From a checkpoint of a small contrastive audio-text model: 7.04M parameters, text encoder width 128.
Rows from block 3 of the audio encoder of a small contrastive audio-text model, named by matrix and row number. Rows with one number belong to one neuron. Each number is 200 + 20 x the weight over its row's rms, rounded and kept within 0 to 999. All counts start at 0.
After each neuron's rows are labels from the 100 clips, of 14848, where the neuron reaches its highest value: "top examples" is what is common among them. Only what is clearly more common there than usual is listed. The data: short read English sentences (LibriTTS-R).
# fc1: MLP up (encoder.blocks.3.mlp.fc1.weight, 1280x320), inputs 192-255
# fc2: MLP down (encoder.blocks.3.mlp.fc2.weight, 320x1280, transposed), outputs 192-255

fc1.16,200,200,200,200,200,200,200,200,200,200,200,200,200,164,200,200,200,226,200,200,200,200,200,226,200,200,176,200,229,200,200,200,200,200,200,200,244,171,200,200,200,200,200,200,200,200,200,200,200,200,200,183,148,172,200,228,200,200,200,279,200,200,200,284
fc2.16,200,200,200,200,200,200,200,200,200,200,200,200,200,163,200,453,175,200,200,200,216,200,200,200,200,200,222,200,200,200,200,200,200,200,200,200,200,232,200,200,200,200,200,200,200,200,260,200,200,200,200,200,180,200,200,181,200,200,200,200,200,200,200,200
top examples: the word "i"

fc1.95,165,200,200,200,149,200,200,200,246,200,200,200,200,200,200,200,200,200,200,200,200,200,200,200,200,200,200,230,200,200,184,200,156,200,240,235,285,200,220,200,200,174,249,200,200,223,200,241,200,200,182,200,200,200,200,200,200,200,200,200,200,200,155,241
fc2.95,200,200,200,200,200,200,200,200,200,200,200,200,200,200,200,463,200,200,200,200,200,200,200,200,200,200,200,200,200,200,200,200,200,200,200,200,200,200,200,200,200,200,200,200,200,200,267,200,200,200,200,200,200,200,200,200,200,200,200,200,200,200,200,200
top examples: the word "and"

fc1.537,177,200,200,200,200,200,143,200,200,200,200,230,200,200,200,200,200,240,200,200,200,200,200,200,105,189,200,200,200,200,200,200,200,200,234,200,239,200,182,164,200,200,200,200,200,200,162,200,224,200,200,247,158,200,200,200,200,231,132,168,200,200,200,200
fc2.537,200,253,200,243,200,139,200,200,200,130,234,200,200,200,200,200,200,200,200,200,200,200,200,236,239,200,200,200,200,225,200,230,173,200,200,200,200,200,200,171,200,233,200,200,250,200,200,200,183,257,200,200,173,200,164,200,171,200,200,200,147,230,200,200
top examples: the word "was"; the word "it"; the word "he"

fc1.384,228,200,200,200,200,200,144,200,200,200,200,200,224,200,200,179,172,230,200,259,200,200,180,200,158,200,200,200,200,200,235,227,200,200,200,200,200,200,200,200,200,200,172,200,200,200,200,200,200,200,200,200,236,200,200,200,200,200,200,242,165,200,200,200
fc2.384,200,200,200,200,200,200,200,200,200,200,200,200,200,162,200,385,200,200,200,200,200,200,200,200,200,200,200,200,200,200,200,200,200,200,200,200,200,248,200,200,200,200,200,200,200,200,225,200,200,200,200,237,200,200,213,200,200,200,200,200,200,178,200,200
top examples: the word "and"

fc1.648,200,200,200,200,200,200,161,200,227,244,200,200,231,200,200,208,200,200,200,200,200,200,200,200,200,200,161,243,200,200,200,200,200,232,200,200,200,200,200,200,200,200,162,200,200,200,175,200,200,200,166,200,200,200,200,187,200,230,187,176,200,156,152,200
fc2.648,200,200,244,200,177,200,181,200,213,171,200,218,200,200,200,155,200,200,200,200,200,200,191,200,200,200,168,200,248,215,200,181,200,211,200,200,200,200,224,200,200,166,200,200,164,200,180,251,200,176,200,200,175,200,200,255,219,200,200,171,237,200,200,200
top examples: the word "was"

fc1.292,200,162,200,234,200,200,200,200,200,251,200,232,239,200,158,200,200,200,200,200,200,160,200,200,200,200,200,249,200,200,158,200,200,200,200,177,200,180,200,200,200,279,200,239,200,200,200,200,200,200,157,200,200,162,239,200,141,200,200,230,200,200,200,200
fc2.292,200,200,200,240,200,200,200,200,200,295,200,241,200,200,200,200,200,200,200,200,200,200,200,200,197,200,200,257,200,200,200,200,200,207,200,200,200,200,233,200,200,200,200,233,200,244,200,239,200,200,200,200,188,200,200,250,200,200,200,200,244,200,235,200
top examples: the word "was"

fc1.551,226,200,264,182,200,200,200,214,200,215,200,169,235,200,200,200,171,200,200,200,200,200,200,148,184,200,200,200,200,186,200,200,200,200,200,200,200,200,167,156,239,200,232,179,200,177,200,241,200,220,200,157,175,200,226,200,200,229,217,200,200,200,244,176
fc2.551,151,200,200,200,232,234,200,200,200,200,177,232,142,238,200,200,200,200,200,194,200,209,179,174,200,200,188,200,200,200,272,200,200,201,178,200,200,200,182,200,237,200,200,200,220,182,200,166,188,199,224,200,200,222,212,227,200,200,192,205,200,200,178,225
top examples: the word "never"

fc1.303,200,200,200,200,200,200,179,285,200,200,200,200,200,200,200,200,213,200,200,158,200,200,200,169,200,211,200,200,200,239,200,200,200,153,200,200,200,200,200,149,200,200,163,200,235,200,200,200,200,200,163,245,200,170,200,200,200,200,200,200,200,200,200,179
fc2.303,200,200,200,200,200,200,200,200,200,200,200,200,200,185,200,256,200,200,200,200,200,200,200,200,188,200,266,300,200,200,200,200,200,200,200,200,200,200,200,200,200,200,177,200,200,206,200,200,200,200,200,200,200,200,200,200,200,200,200,200,262,200,200,200
top examples: the word "i"

fc1.144,147,173,237,200,200,200,244,223,217,251,200,200,147,200,200,200,200,240,200,186,200,167,200,200,155,200,171,200,200,200,200,200,200,159,243,200,175,200,200,167,200,200,190,200,200,200,200,200,200,200,200,200,165,200,262,200,200,200,200,200,200,200,200,200
fc2.144,200,203,200,243,200,200,145,223,232,200,200,200,200,200,200,184,200,200,200,200,200,200,200,244,200,200,200,231,200,247,136,200,151,210,200,200,200,200,240,200,200,200,200,200,200,200,186,254,225,200,162,173,200,220,200,200,200,246,200,200,200,200,237,114
top examples: the word "was"

fc1.122,200,227,200,200,200,200,200,190,200,200,200,200,227,200,223,200,200,200,200,200,200,200,166,200,215,186,200,200,227,200,200,200,200,200,154,200,200,215,150,200,200,200,248,200,185,200,200,200,200,227,164,179,200,200,200,178,168,122,200,242,200,200,200,218
fc2.122,167,200,178,223,231,220,200,200,213,200,205,239,142,200,200,200,200,200,187,200,219,200,168,178,172,217,196,177,200,200,200,200,224,200,200,200,200,200,181,179,230,200,200,219,206,200,200,205,200,200,176,200,200,200,200,221,225,200,231,188,213,200,168,175
top examples: the word "never"; the word "they"