Weights of a small contrastive audio-text model: encoder layers 6.
Rows from block 3 of the audio encoder of a small contrastive audio-text model, named by matrix and row number. Rows with one number belong to one neuron. Each number is 128 + 32 x the weight over its row's rms, rounded and kept within 0 to 255. All counts start at 0. Numbers have three digits each.
After each neuron's rows are labels from the 100 clips, of 14848, where the neuron reaches its highest value: "responds to" is what is common among them. Only what is clearly more common there than usual is listed. The data: short read English sentences (LibriTTS-R).
# fc1: MLP up (encoder.blocks.3.mlp.fc1.weight, 1280x320), inputs 256-319
# fc2: MLP down (encoder.blocks.3.mlp.fc2.weight, 320x1280, transposed), outputs 256-319

fc1.448:128093128128098148128218128128158071128128128128098128147128128128128128128128128065128128150157128128128128128128235128128060128128128158051128128106128128128090128099128128128128128128056128
fc2.448:128145154142101104110128128092099128071128128097165128128093109128083128128128128128060128104128128000102128135128128128133104128087128081055175181093159128128155128128098099128128122090155074
responds to: the word "be"

fc1.152:128128128128170128128212128128128128128092128128128095162128185089128038205128128128128128128074128128128128128080128161128093041162128128128185171082128158128154128128096128128128128128186060
fc2.152:048083128128182095128128128152236128128128185100128146169095157128128128128136183101186128128152182128128128208157128128175128088128128078128193128072128128145128104128128128128128128146128128
responds to: the word "tell"

fc1.562:187060128128128128128200128128201128036128089128128057101092092128128128128128177128128128128128091128128147128154203128049128079166128128059128128128145128128128128128128128076128128128128035
fc2.562:128162152200128145080093128056076128092128128104128102128103128128128128107128128128060128128128128064128128128128089128128128128057128089128128177128128128128128128128109128128128100075156128
responds to: the word "be"

fc1.480:128128128128045128128128128128128128128128128228093128128128128128128128128028128186195128128057128175128128128053128128128061108207128128102128128085096188089084128128128128128182156128128128
fc2.480:128174128176128128128128128128128128128231089128128128128161128128128128128128128128161153128037128041128128128128073128128128128081128128237046128128182208128128128128059128128104128128128128
responds to: the word "the"

fc1.280:128128190128128128128128128128128128128128217181128128128128128128128084128128128084128165128091066128228128162128128052128128128128081128128055128128061128175128155089128128164128128128128167
fc2.280:195128128128128128196128128128128128128128128128196128128128067128128128128128128128128128089128128128128128128128128128128128128128128128128128128128128128128128128097170128128128147128128128
responds to: the word "he"

fc1.600:128128064128128203128067069128128041128192128128128128128128128128177128167128157178128128128181128181172128128069128128128128128128128128128128128069128128128128128128128128128191178128128162
fc2.600:128154085128128128128128128128128128085224128128128092054051128195169092000128255128128128128128173128128128128128128128128128128177128128241128128186128128128128128033128128128128128128128128
responds to: the word "of"

fc1.689:159128128128128165169128128174058128128128128128060156128128128099128085128128128128219128128128128128164189128166128075128067128128128128087128128128128128128102128128155128128128128128128128
fc2.689:128159149147093128128106128128128128128128128095174128128096128128128128128135129128128168103195128000093128128128046128128128147107128055044128174075143153128128128201074128169128128080128099
responds to: the word "be"

fc1.508:178128175128128181128128128198128128054128128207128128128128128054128070128128128128128128128128128128214128089185128128128128128128128128128128128128128128128087128062128128128235176154128128
fc2.508:161128128128128128128128128128000128159128128128128128128128128128128128057128128128128166207128128040128128137128201128128128128128128128128128128128128128128128128128128081128128128202128128
responds to: the word "you"

fc1.187:128128128089023128128128128128128218086128178157128128066128128048128128094128060079187128128057128128196158128093128128128099128081186128128128128128128128128128128128172128128128177128081128
fc2.187:128097128179073128128173128128102175162139101101153197128154114128096128216093128177203101128128128103128128128128142128117148134095128083128128096128128185128128128128144106103109194128158128
responds to: the word "is"; the word "it"; the word "what"

fc1.272:176128128128128255128128090128128205128082128128067128128192080099128128208128128128128128128128128128085181128128128087128128093128064179069128044128212128128128128128128172128128170128128128
fc2.272:128128057128178128128128128128128128128128128128128128128128174182128255128128128128128128128138128128128128128128128128128202128128092128128128025128128128128128128128128199128103128128128128
responds to: the word "for"

fc1.89:203074128116128128199108128128128215185154128128155128128128128063128128128152128128128128128128190128128128090128210128078128128128187128063128167128128128180060128128102128009128128174128078
fc2.89:231128128128128128225128128128128128093128128128128128128128106128128128128128103128128128083128128128128159128128128128128128128128128128152128083128128128128128128023128128128128202170128128
responds to: the word "was"

fc1.238:074128128128128188128128128158180161128128128128128128128128128069128128128128128128209128128174173128069128128128160109089128128128128128128128076128128128128078192060128128128128086128128092
fc2.238:128128110128128099128128128128206128128128174128098168128128128156128128128128128128186171160087128128128128128128078128128128128172128128128128100128051151128052128128128128128128128128128128
responds to: the word "you"

fc1.441:128185128128128128128128128128199128089128080128043128196128081096128128128128047128128128232128128210128128128128128128128128128128128128128049128045173128128128128128128128128128128160128128
fc2.441:128128128128128128128128128128213128160128128128128128036128128165128193128173128194128128128109100251128128128128128128128248128128128128220128008128128030128128128128075144139128167128128185
responds to: the word "of"

fc1.749:128128222128128128128128128128064128128128128165191128128092196128128128128163158073128128031128128128128128128128128128045128128196128128128128128128214128128128232128128112128128128128128128
fc2.749:201128128128128128180128128128128128128128128128192128165128084128128128128128128128128128099128128128128164128128128128128128128128128128128128128128128128128128128128128128128128135128128128
responds to: voice: male

fc1.606:128128182077059128128169128128128128128062128128128168027128056128201128128128128128128128173128025128155128128128104128098128128128082178128187128128154128128056128128128166128128128128128128
fc2.606:128181128128128240094128212125078128128128128128128052128128128128128118121128128128109168128128096194128115128065128128063056128128128128237074128128128091128128128128128082072099128174128180
responds to: the word "was"

fc1.281:109089128128128128175128128128128128128077128157128068081128128128152128128128128128183128154128128128128204079128128128062128128128128064128076064128128187199128128128128128095167128128128128
fc2.281:139106128128128128216179128128128128128128098128128128128166128173102128193128128128162128128128128174197128171128128128128215162074057128161128046128186126128150099128170128128128177128128128
responds to: the word "it"; the word "is"

fc1.477:181085128173128128128198128128128099071128128128128049128128128156073128128128128150128128128128128128173160128128179088128128100128128187195128000128128184128128128128128128128128128128168128
fc2.477:077077128097128140128144128128128128072128152143128128128128128099128128128128128164128128164128128128188128128128182128128193165128094128084128115128128128128131128108181128086128142128086086
responds to: the word "but"

fc1.510:203041128128180128128128128128128128097128213128128092128128128128128128193128128128128192128128128128096128128128079175128047128128128128128128128128128128128128128128108128128171128183128128
fc2.510:128128128128097128128128128155225128128128128128128150128158128128128128255128128128128128128128128025074128128128128128128100128128069128075128128128128161128128128128128177128128128128128166
responds to: voice: female

fc1.454:202040128128128128128128128128190128128128128128073098128128128128128128128128128152195128095128069186128128128128128184128128105179128128156128090060067128175063128128128128128128128068128071
fc2.454:128128128094115128128164066128072128128030128128128128204128128128103128128070201128128128128104128096128128128128172128128128128159166128098128128128128150128084128145128085078128128128128128
responds to: the word "said"

fc1.64:128128128166100128128206128128128128128050128128128128128128128128128128128128128128128128128058128128128128128128162054128065128128128128128105128104175128128128167128168128128085128184128084
fc2.64:128128128128128128128128128094128128128128128128155128128128128128128128128083128128128128128090128255081128128128128128128128128128128128135128128128128128128128066128128128128128128073128183
responds to: the word "was"

fc1.449:128128128181128066128128089128161128167093096128128128128128128058128128128128191159199128069128128128168128128091128128060128065128128128128128174070128128128128128128128116093128193128128089
fc2.449:193100191169105128128177128128212128128092128128128080128098128128167102128096195128128128128130128128128128151183128128210128128128192128128128128094155128180128128177128076128149128128128178
responds to: the word "not"

fc1.192:128128128083128128128164128128049094128080128059128128128128128183128128128128128128128092128128128128128128128128128192128075128128128224128128029128128128128128066128128128128128128194128128
fc2.192:128128128128128128128158128128128128128128128167175128128202128055128128196128128057128128128128128213128128128128165191128128128128128128128128128128128128128128128128217128074128128128128203
responds to: the word "was"

fc1.183:128105128128128097175128128128128128128128128128106128079128128128128128128128206093072128211128128198128128128128185128128085094177185128073128082128128128128128128128128161065128128128174128
fc2.183:128128130128128084115128128128128128096128179077182128128076128128068128077064180081128128166153128128093085149128158128136128128161128146113166119064063096134128128128128070103145103085128087
responds to: the word "but"

fc1.542:128128128128032175128128128077128247128128128128156128178079128128128128128128188094128128128050038128183128128128176128128157092128128179128128169128128128175128157128163128128128128128167164
fc2.542:128128175168111128128128178128128160128128128107128082130085128128104128076128128161128162128161149128128089192128128128152053128161179128190080128128089118144128128128055057112176128177096128
responds to: the word "but"

fc1.605:128128128128128128128128092205102128128128128079128072181128128128128128128128128077228128137040128128128181128166128128128128128245128213128128128128128179128128103128128128128128181197128090
fc2.605:157128161128128169103128128128128081173128159161128104128128128128128128128161084104086045128076128128128128128128100184128128128128212128104146128169128128128128128128080217145128128128128155
responds to: the word "she"

fc1.9:128128166128128128128128128128042083128128128128112128128161074080128128159196128171128128170128128128169128128128128065128128128128128128128128066008128128128128128155128128128128128128128128
fc2.9:128128181207216128128128128128128128128128128073128128128128128128128168128128212128128128128128161160128128128128044128128128098128128128128128128128128128128128128128128128128128128128128128
responds to: the word "of"

fc1.583:128128173050087128182128128128128128128128128037128128128128128128128068128128193128166128128013128128087173128128161128128128128128221128128128128128128128128128128128128190162128128128186075
fc2.583:128128128128128128128128128128074128128231128128128128128128128128128128128128128128128128128128128000128128128128204128128128128128128128128128235128207243128128128128128128128128128128128128
responds to: voice: male

fc1.338:167128128085128128128182065151069192128128128158128128128128128128128128128128128128128128128128128128128169128128128097128000083128168128155068128128128128128079128128128092128128212128128159
fc2.338:165128128062128128128128128128128082128128128128128128168128128128128128128128128092128163128128128128128128128128128128128102128128128128047148128088086128128076128171128164128128083083128181
responds to: voice: female

fc1.541:128128128128128128128085128066128217162128128192128097128128128128128128128128128128128128128079128128128128128128128209128173128128128128128128128128128128128084229128161128177128128128128082
fc2.541:176128128128128128169128128160128128128128128128192128157128095128128128128128128128090128082128128128128166128128128128128186160128128128128128128128128128128128128128128128128128154128128128
responds to: the word "said"

fc1.538:194128128128128164128229128128128128128128128128072128098128128128128128188128128128128128128128128128161156128128128128075128128128128128128128128068128128128128128128128128128128128128160050
fc2.538:065128128149128128128143128143128128165128128103128128128128128128128128128128128165162128128244128142128128128128101128184128048128128066196128128128135164128182128084128128159128128128128128
responds to: the word "for"

fc1.495:168128102128086232128128169128151128128128128128075128128179128088103128128128128192128128081128128255128166128128128206128094065128128168128128054128128104128128087088128128148128163088128128
fc2.495:165137090143149091186093083196182128169128128153128128131128102175173100128156176128155194128138089115107182105201079153181151077128101183128100128128194128151149143060128128237160154128128128
responds to: the word "of"

fc1.303:128128128128128210128128128128128128128128128128128128128061128128128167128128128128128167128177128128083171198228128047128128128099128128128072128128128128217128128128128128128013128128128161
fc2.303:237128128128128128151128128128135128128128128128128128128128073128128128128128128128128128088047128054128197128128079128128199171128128128128128075128128128128128128128073128218128196128128128
responds to: the word "i"

fc1.87:166076128128128128128128071059128128128128171128128128128128128090128128166096128128128172128128086066128128128128090128128128066128128128114128128128128128128128128128128195128217128102128128
fc2.87:128128128079208128128128128128237128128128195128128128128068128167128121128167128128128128128128154128128128128128128128195128128128128128020188128128128128128128128137128186128128128128128128
responds to: the word "to"

fc1.368:194164128083128091128128128034174128068128128128128069128128099091128128159128102128128128160081128128128128128128128088128128128128128091128128128019128128128128128076128128128174128128128128
fc2.368:128128128128128128128128128081128128128128128128128074128128128219128165128128128128128128128128128034128128128128100128128199128077128128128128104193171073141128218128080128128128084128128128
responds to: the word "for"

fc1.42:176163128128092128152159128182053128128097180128128128128128093128128128128128128128158128128128036184128128166128128128128128128183143128128067093128128153128128128101128128128128128128128128
fc2.42:128128128128128128128128128081128128128128128128128068128128128117128128128128137128194128128128128128162128128128079128128128128104128128128128128128128190128128128002128128128180128111128128
responds to: the word "the"

fc1.199:128181128128128128128128111199128128128128128081128023128128128128128089128128128128128128128051128128128128128128192128128128128128128128128128128128128128128159128128128128095128182222181128
fc2.199:159079128105128183229203128225226128128128128163128128184128128128128128128128128128128128128128093128128128128128180128094128168128071128128128128128128123128128128128204128128082194128128128
responds to: the word "but"

fc1.352:178128204128128128128128128128128128128128153128170128128128167128128128128128128128157128128128128128196128128128128060101128128180128128128128083050128128200128128128128128128128128128128128
fc2.352:190128128128128128244128128232128128128128128128216128212128090128128128128128128128128128099128128128128182128128128128128128128128128128128128128128128128128128128128193128128128202128128128
responds to: the word "it"; the word "is"

fc1.231:128161128128128128128128128128080128128128102128128128054128128128128128128148128223160128128081128098128128173128097128180000172128128128128128128074128128128128128070181128128128128128128171
fc2.231:209097128128128128128128072128128128128128128154128128182128128128128128128079177101128128128128128128112128162155161128128128128128128128094173128128108076128128208128128128128177064128128167
responds to: the word "she"

fc1.455:128089128128128128215128128128077128128128128128128007184128128128128128163201128170199128128093071128128199128128128128062082128198128128128128128128128128128183128128128128128188169128128128
fc2.455:089128128128128128094050128093081144091128152074128056122058121199128128067165173164099128084128128128128128128114097128128151128128128128044128084156114102193091197128048128106128128128128097
responds to: the word "be"

fc1.612:128128128128128195184128128128128182128128128128128165128173181128128128128069128128128128096128069085128175128094128128067086068128128128128128128128128128128128128128128128128128128128128128
fc2.612:164128101128128105128128128178128128188128128128128078111128085128171014128139128167128128128089128051099079128128128128128128026128128128128128128211128088128128128128128128128128128190128128
responds to: the word "you"

fc1.767:128049128128174128128128128128107128128080128128128128062128031128128128128255128128128128128171128128128128070128128128184128085079128128128128128128158128128034128128064128128165128128128128
fc2.767:172172233128128128110128174078128128128128128128128099080128128128128128128128094128128128128059128128128128171128086128128128081070128128123128101128128063179055095213061128128128128128128128
responds to: the word "to"

fc1.354:128128128128128128128128128128075128128128128210083128128128184128162128199128128128049128128042036128190128160128128128128128170128128156128128128128128128128128128128128128128128128128128067
fc2.354:128128128128128128128128128128048128128128128128128128128128128128128205128128128128128128169031128187128128128128128128064128128128128128255128128128128128128128128128255128080128128128128128
responds to: the word "not"

fc1.415:128016128173053195161144128221128147062128128128177109128026128128128033128128128128128128184128128128128128128128098128087128128128229128128128059128128128128128128128128163128077128168128128
fc2.415:128128164128128128128128154128128128077125128128128128103123128174128128067128165146128116128201174128128076224160198128128128128149131128154128071128128063206188128157128105076128128151079128
responds to: the word "but"

fc1.453:128128128052128128128128128083128128128128128128128076050128128128128128128202197186089186108128128183128128158128178128128097128128082128128128102128128181128128165128061128128174128128164071
fc2.453:170097099110128154128128128181248128128168128141145049075128128179128120067128128136128170128099084105128085128173128138128128102156090133128128128137087118211128128064128093128154128177128128
responds to: the word "of"

fc1.532:128128128128091128159211128128128128128079178128128128128128128128178128128128103201157128128128131128128128149128146128128106084128089178096172128128218128216128128128154177128163128128128128
fc2.532:149128159128156128083128128128128143152116110101128105128109128094128059108128152128128112128158110217092128128112054128128109065128128128194128144128084087095129128128128154162150128056128128
responds to: the word "you"

fc1.641:128077128128128128128128102077128128084110128128128128128128128128154128128128128212128128128128106128128163128128128128044049128128128171128128128128128128071128055128128128128189128128162128
fc2.641:128185128182128128128181128128128128206128128128128128128128128128128128128128128128128128128128128012128128128128128128232128128128128128128058128128193164128218128211128128218128128128128128
responds to: the word "not"; the word "to"

fc1.609:128158155128128161174128163128128194094128152093128090128128076063151128100198128171128102128055128128128128128085128128128128128181097128083128041128128128128102067128128128073128128128112060
fc2.609:184109128120128184128128165082111128128128128184128070094128128143128087094117128128102128128090081169128099128128178128092090088128128128170106128128128043128128128056128097128128065167128170
responds to: voice: male

fc1.597:128128128063128128128128128079128128128128128128128077128128128174128094128128128160128175128128128177128128187128128128128128076128128128128128097128128128128128128128128128192128128128128128
fc2.597:208128081128128128216128128128128128128128128128180128128128107128128128128128128128128128079128128128085128128128128128107128128128128128128081128128128128128128128128236128128128128128128128
responds to: the word "of"

fc1.285:128128103033128128188128128128128043128128128062018128152086128128082128128128177128128128128128128219128172188082128128128117128128128128106128128128128128128128128049128128128128128128064162
fc2.285:128178067109171128172085128182128128128163128128128069100105128196172128128189128163128169117128128086128128101128104165159128128160036128128070115176188128128187211085102152175128163177128128
responds to: the word "from"; the word "for"

fc1.387:128128128128128128128128128128164071128128128128128128128077128128074128128128128128128128128128128073128128128092128073051128085128175053128128128128093128128128085175128128128128203128128128
fc2.387:128128128128128128128128128128189128128128128128128074095057128128128128094187128128128159128128128062128128128128128128192128128128180128128128102128128128182128128176037128128128128128093128
responds to: the word "to"

fc1.270:128128128128128128128128128128128128128128189128128128128128128128128076128128168128128128128128128128128173128128128128128128128128128128128128128128128128128036128158128128128097128128128022
fc2.270:192128128128128128210128128185128128128128128128197128128128103128128128128128128128128128074128128128128180128128128128128152128128128128128128128128128128128128128128128128128128246128128128
responds to: the word "to"

fc1.400:128128128128128128128128128128052128128128128128128128194138128128128000128128128128128128128101099128128128128128128128128072128128128128077128128128145072128128128128128100128128128203128128
fc2.400:128128136128080151128128128128128128066204128128066053128128065128170078039162128128072128096128128128128128128095104128128128128128181128128128128128128128204128128128059128128128171128090128
responds to: the word "she"

fc1.264:128128128128056128128186077185082128128128128182128128128128182128199051189084128128049128157000045128128128128128182042128128128128207128128128128128128128128096128128128128128057164167184080
fc2.264:128128128116128175128176210128044128128156128128128079128128128128128128074128128147098128128128102128128110128128165128075128128128128058255128128128215128128128128128203072037076128193128128
responds to: the word "not"; the word "know"

fc1.215:159056171128091079128128128237069128128065128128128077128128128128221047206128199128079128128128128175128128168128128088128159128128128128128128098128128128128128128128128128128128096128171051
fc2.215:147128128083159186089187157109058128093095178128128101128090128107128128062089148136063128185128128149182087160128196095105128128159128128194128178128170102122128128128213069056085128128128128
responds to: the word "not"; the word "was"

fc1.546:128038128128128128128128128128128128128128128154047075128206185128128059193128128128128128128128128128128128128095128128215128128197128128128128128128203128128055128128128128054128181128128065
fc2.546:128128128128128128128128128128128128128128128128128128128128128128128128128128128128128128000128128128128128128128128128128128128128128128128128000128128128128128128128128128128128128128128128
responds to: the word "i"

fc1.626:128128128128154178128128016128067128063128128128128128128128128128128128128128128128196169128060128128128155128128128128128074128177208128128128128128128128128128128173094151128185128181065059
fc2.626:128167075175128128128128157128093128128196128128095128112128128191152204128128128128181185128072128128164128128128128128128187183128096128128061093128128172145128161128128158128077128147064128
responds to: the word "the"

fc1.298:158128128128128066128184128128128128048128128128128128128128169128178128128128128128128128128128128128128195128128165128128008128058128128128052128128128101128128128128128128128128175128128128
fc2.298:128128128128089128128128128128128128128128128128162128128128128128128128205078128128128128128085128128128128128128128128128128203128128128093128128119128128128128128128128128128128128012128219
responds to: the word "is"

fc1.88:149162128128077070128091050185128128128084166128128128128128092128128128086128128128210128128128128128128196162128128111066104158128128177128080128128160128128174128128039128128225167128128128
fc2.88:106053198161112128128158142153155167128128102128093128128151128112100071128128128128128121149179128169189128166128128128128128128071128103165168128102158095176162128128172051081128128128119128
responds to: the word "it"; the word "is"

fc1.74:128043128039128128128076083128128079128128128128128094128194167128179128213165096128076128128071128128176164128128128068047187128128128128128186165055128128128128103068128128028128128164128128
fc2.74:128152057128128143128081128128128128128094128128100128128128128128128128128128128128073159128096128128128128077080107185128128128128128128079128128128128128128058128169128128134128128128145128
responds to: the word "she"

fc1.188:158128128128128128128128128128128128169128128128059128128128128189128128128128128128128164128128128157128128128103178128128061079128128167128128128128128128128128128057128094128128172128128128
fc2.188:240128128128128128174128104128095160128161128128128128128092128171128128094128195128147128128128168070128128197161155128192128157154128128095128107128128128128128255128066104187163131175072113
responds to: the word "she"

fc1.112:172057128128087211128186128128128128128128128128128128000128128128237072128065128128128128160073128128128128128193128128128177128128186128128128128128128128128043187060128128128224128128128046
fc2.112:053128128128128128080128128128128128128128083128128128128128128128128128128128128128128128128128128128128128128076058128128128128089128128128081128128128128128128090128066128056128128128128128
responds to: the word "of"

fc1.655:128128181128128229163128171157086128150128173128040128128128128128155128128128128176128128128128098169212128128128091128054084128250083181063128156128128128165128128128128179128128128128062128
fc2.655:170182142181074128151128159128128175139128093106170128107104102128128128128117128128160128128128128128128128153128136128183074128116193135128095098128128156128128168150063068170128082151104128
responds to: the word "the"

fc1.13:148128128128128077165128128128128128128128078090128128021128198128128097207128154213103128153086128128128148128128100128162068128128128128128128128128082128128128128128169161046128128171128128
fc2.13:128159128171128128128098156128235128150128171128066128026110128168128059128203128128173128166128142128128128128128098128128093128128178128128080128128128148128128128133128128171167153189128128
responds to: the word "me"

fc1.41:202099128128128128128200128128150128082128099045128098128128054128128128128128128075128128198128128128128128128128195128128076128128128110128128037128128199128128128128128128092128164128128128
fc2.41:182128128128088128128128128072128128054128128128128128128128128128096128046128128128058128128128128000071128128128128128128128128128128128013128190078128128128128128128128128175128128128159085
responds to: the word "be"

fc1.179:088175128069128128128186128128000128128128128128094128128128128128128128128128128212128128128128064128128128128128128185076037097128128128128128069049128128128128128128128128128128162186128074
fc2.179:128128210128128128065163128128128128128128128128164128128128128017128128128128128128128128128175128159128128175157157128128128091128128128128128128128086047128128128128128128128128128128128162
responds to: the word "she"

fc1.476:128128128069128080128151128217173128177128128128128128128128128128128128128128174046128128128042083128128128128128128190128128128128128128097128000128128178128128128053128128128076128128128128
fc2.476:049128128128128128128128128128128128128070128128128128128128180128128128128128128128128128128128128128128128128128149128128128128128128128128101128128128128128128128128128128179128128128128128
responds to: the word "for"

fc1.296:128128128128128128128128128128209128128077171128128067128079056128128128128128128171128128128105064167174195128128128128128128128128128128128128128062128098128128066128232128100128164128128076
fc2.296:128128128128128128128158128233128188128128128128128128128128128128128064128128128128128128128128128128128128128175169128164128128128128128128128128128128128128128128128128101128128185198128128
responds to: the word "to"

fc1.76:128128128128128084128128128128128235128128128128069054128128128128128128128128055128187128092039092167128183128097128062056128128128214128128166128128128128112128128128128187102128166096128128
fc2.76:067098194128128175128128128128171169099076105103128111128091197128128128128160200162128086089128128097162110128165128095171128080112147128128128128128128056179106111179104119090154128128092138
responds to: the word "to"

fc1.221:128193168172128128100128171128128128128128166104128128030176128128192128096163173128128128128057128128171094128128128128128128051166128128128128128077222070166162128128162128128094128172205093
fc2.221:208128128128059128091069052128128198080128069128128156174128045145079128128087128116128170128107128000085118128128120128128128196128182128128089128094055174128093128144103128128128128123175128
responds to: the word "is"

fc1.124:128128178128128183128128084155128128128128157128128096189128128073128128095128128128128128198128128128166128128128128128084128128128057168068072048128128128128091206090172154128222128212047128
fc2.124:128075162170128059128128128194168128128184086128128169128155128128128065178128128128190056128114128128128128182173113128128128128108128128146188128059128128128128108128128128156128136128128165
responds to: the word "i"; the word "have"

fc1.209:128086128093128128128128128128128128128041157128128077101128128128158093128166128088128159128128128128128128089128128128128046128201128100084188128128128193128128128128176128084128169155191128
fc2.209:110128195188128128128128155088128128128069128128128153128135165128128128128128128050128102128128128239128147128128077128128128092088181128128128045095175128128128076165128128076128128128080128
responds to: the word "was"; the word "he"; the word "it"; the word "a"

fc1.601:193049128128128180128212093200198158128098202128128128128160128162128128128128128078128128128079128128158189128178152128128128166209128128128128128175182128180128128128128168165181128216128128
fc2.601:106083226128159128094128135128133162148064096107162103128122128046101104109137128158128098124147077186128106148128051112129060097102128146152161128128084060128146128095105153144138088128141128
responds to: the word "he"

fc1.723:160128128128128128172128128210128128128128128128128084128128128128128128128128128128200128128128128101210128128128128128082076128128128128128128128128128128128128128128128128181128167128128128
fc2.723:128128128164128051128128128128128128128164128066128128128079128180128128128174128128190139128128128128128128128128137078128128128128128128128128128079051128184128128128043128128128128128070128
responds to: the word "you"

fc1.276:128070169033128128128182065207128128128128128128128128128155169166128128128128128057128128128055128128128153128128128128128128128217065128090128128112128180128128128128128128128099128247128128
fc2.276:128128200128128128128128128081128128128055128184128228128192128083128128179223075128128128128128128128176191128128128128065128128128128128066128128128128128128075128205128243128128128128128128
responds to: the word "she"

fc1.234:128128128177128186080128128128128128128128075203128128077087201064216128183128128128128128128171128100128156128128128128128128128128182128089128128128178162227128128128128128128092128204097104
fc2.234:188128128128128128190128128167128128108075128128207128146128081128128128128128128169098128093128128128128128128128128128128128128128128128128128128128128128128128128080162128128128174128128128
responds to: the word "me"

fc1.12:128083128128128128128232103128128128060128128061106095147128128128128128128128128128128128128128128128128128128128183128071044071128128172036166077128128182128128128128152128067128128095128092
fc2.12:128152152146128128110128128085094128071128128099161128128128128128075128128128128128068128084128128000128128128128128128128058128082128051075184208128128128128128098128128105107128105071190086
responds to: the word "be"

fc1.7:212128128128128073168194102128128128082128208128128092128081128128128128128128128070082151128128128128174146128128107128128091063199128128128128089128128243128128128128128178128128161181128128
fc2.7:128085128178083050095128128110128128128074112100147160128128182213141186128128128128164128128128128141093128128156128082110084145143153176096112084088092128212128058132151128128118090104110128
responds to: the word "but"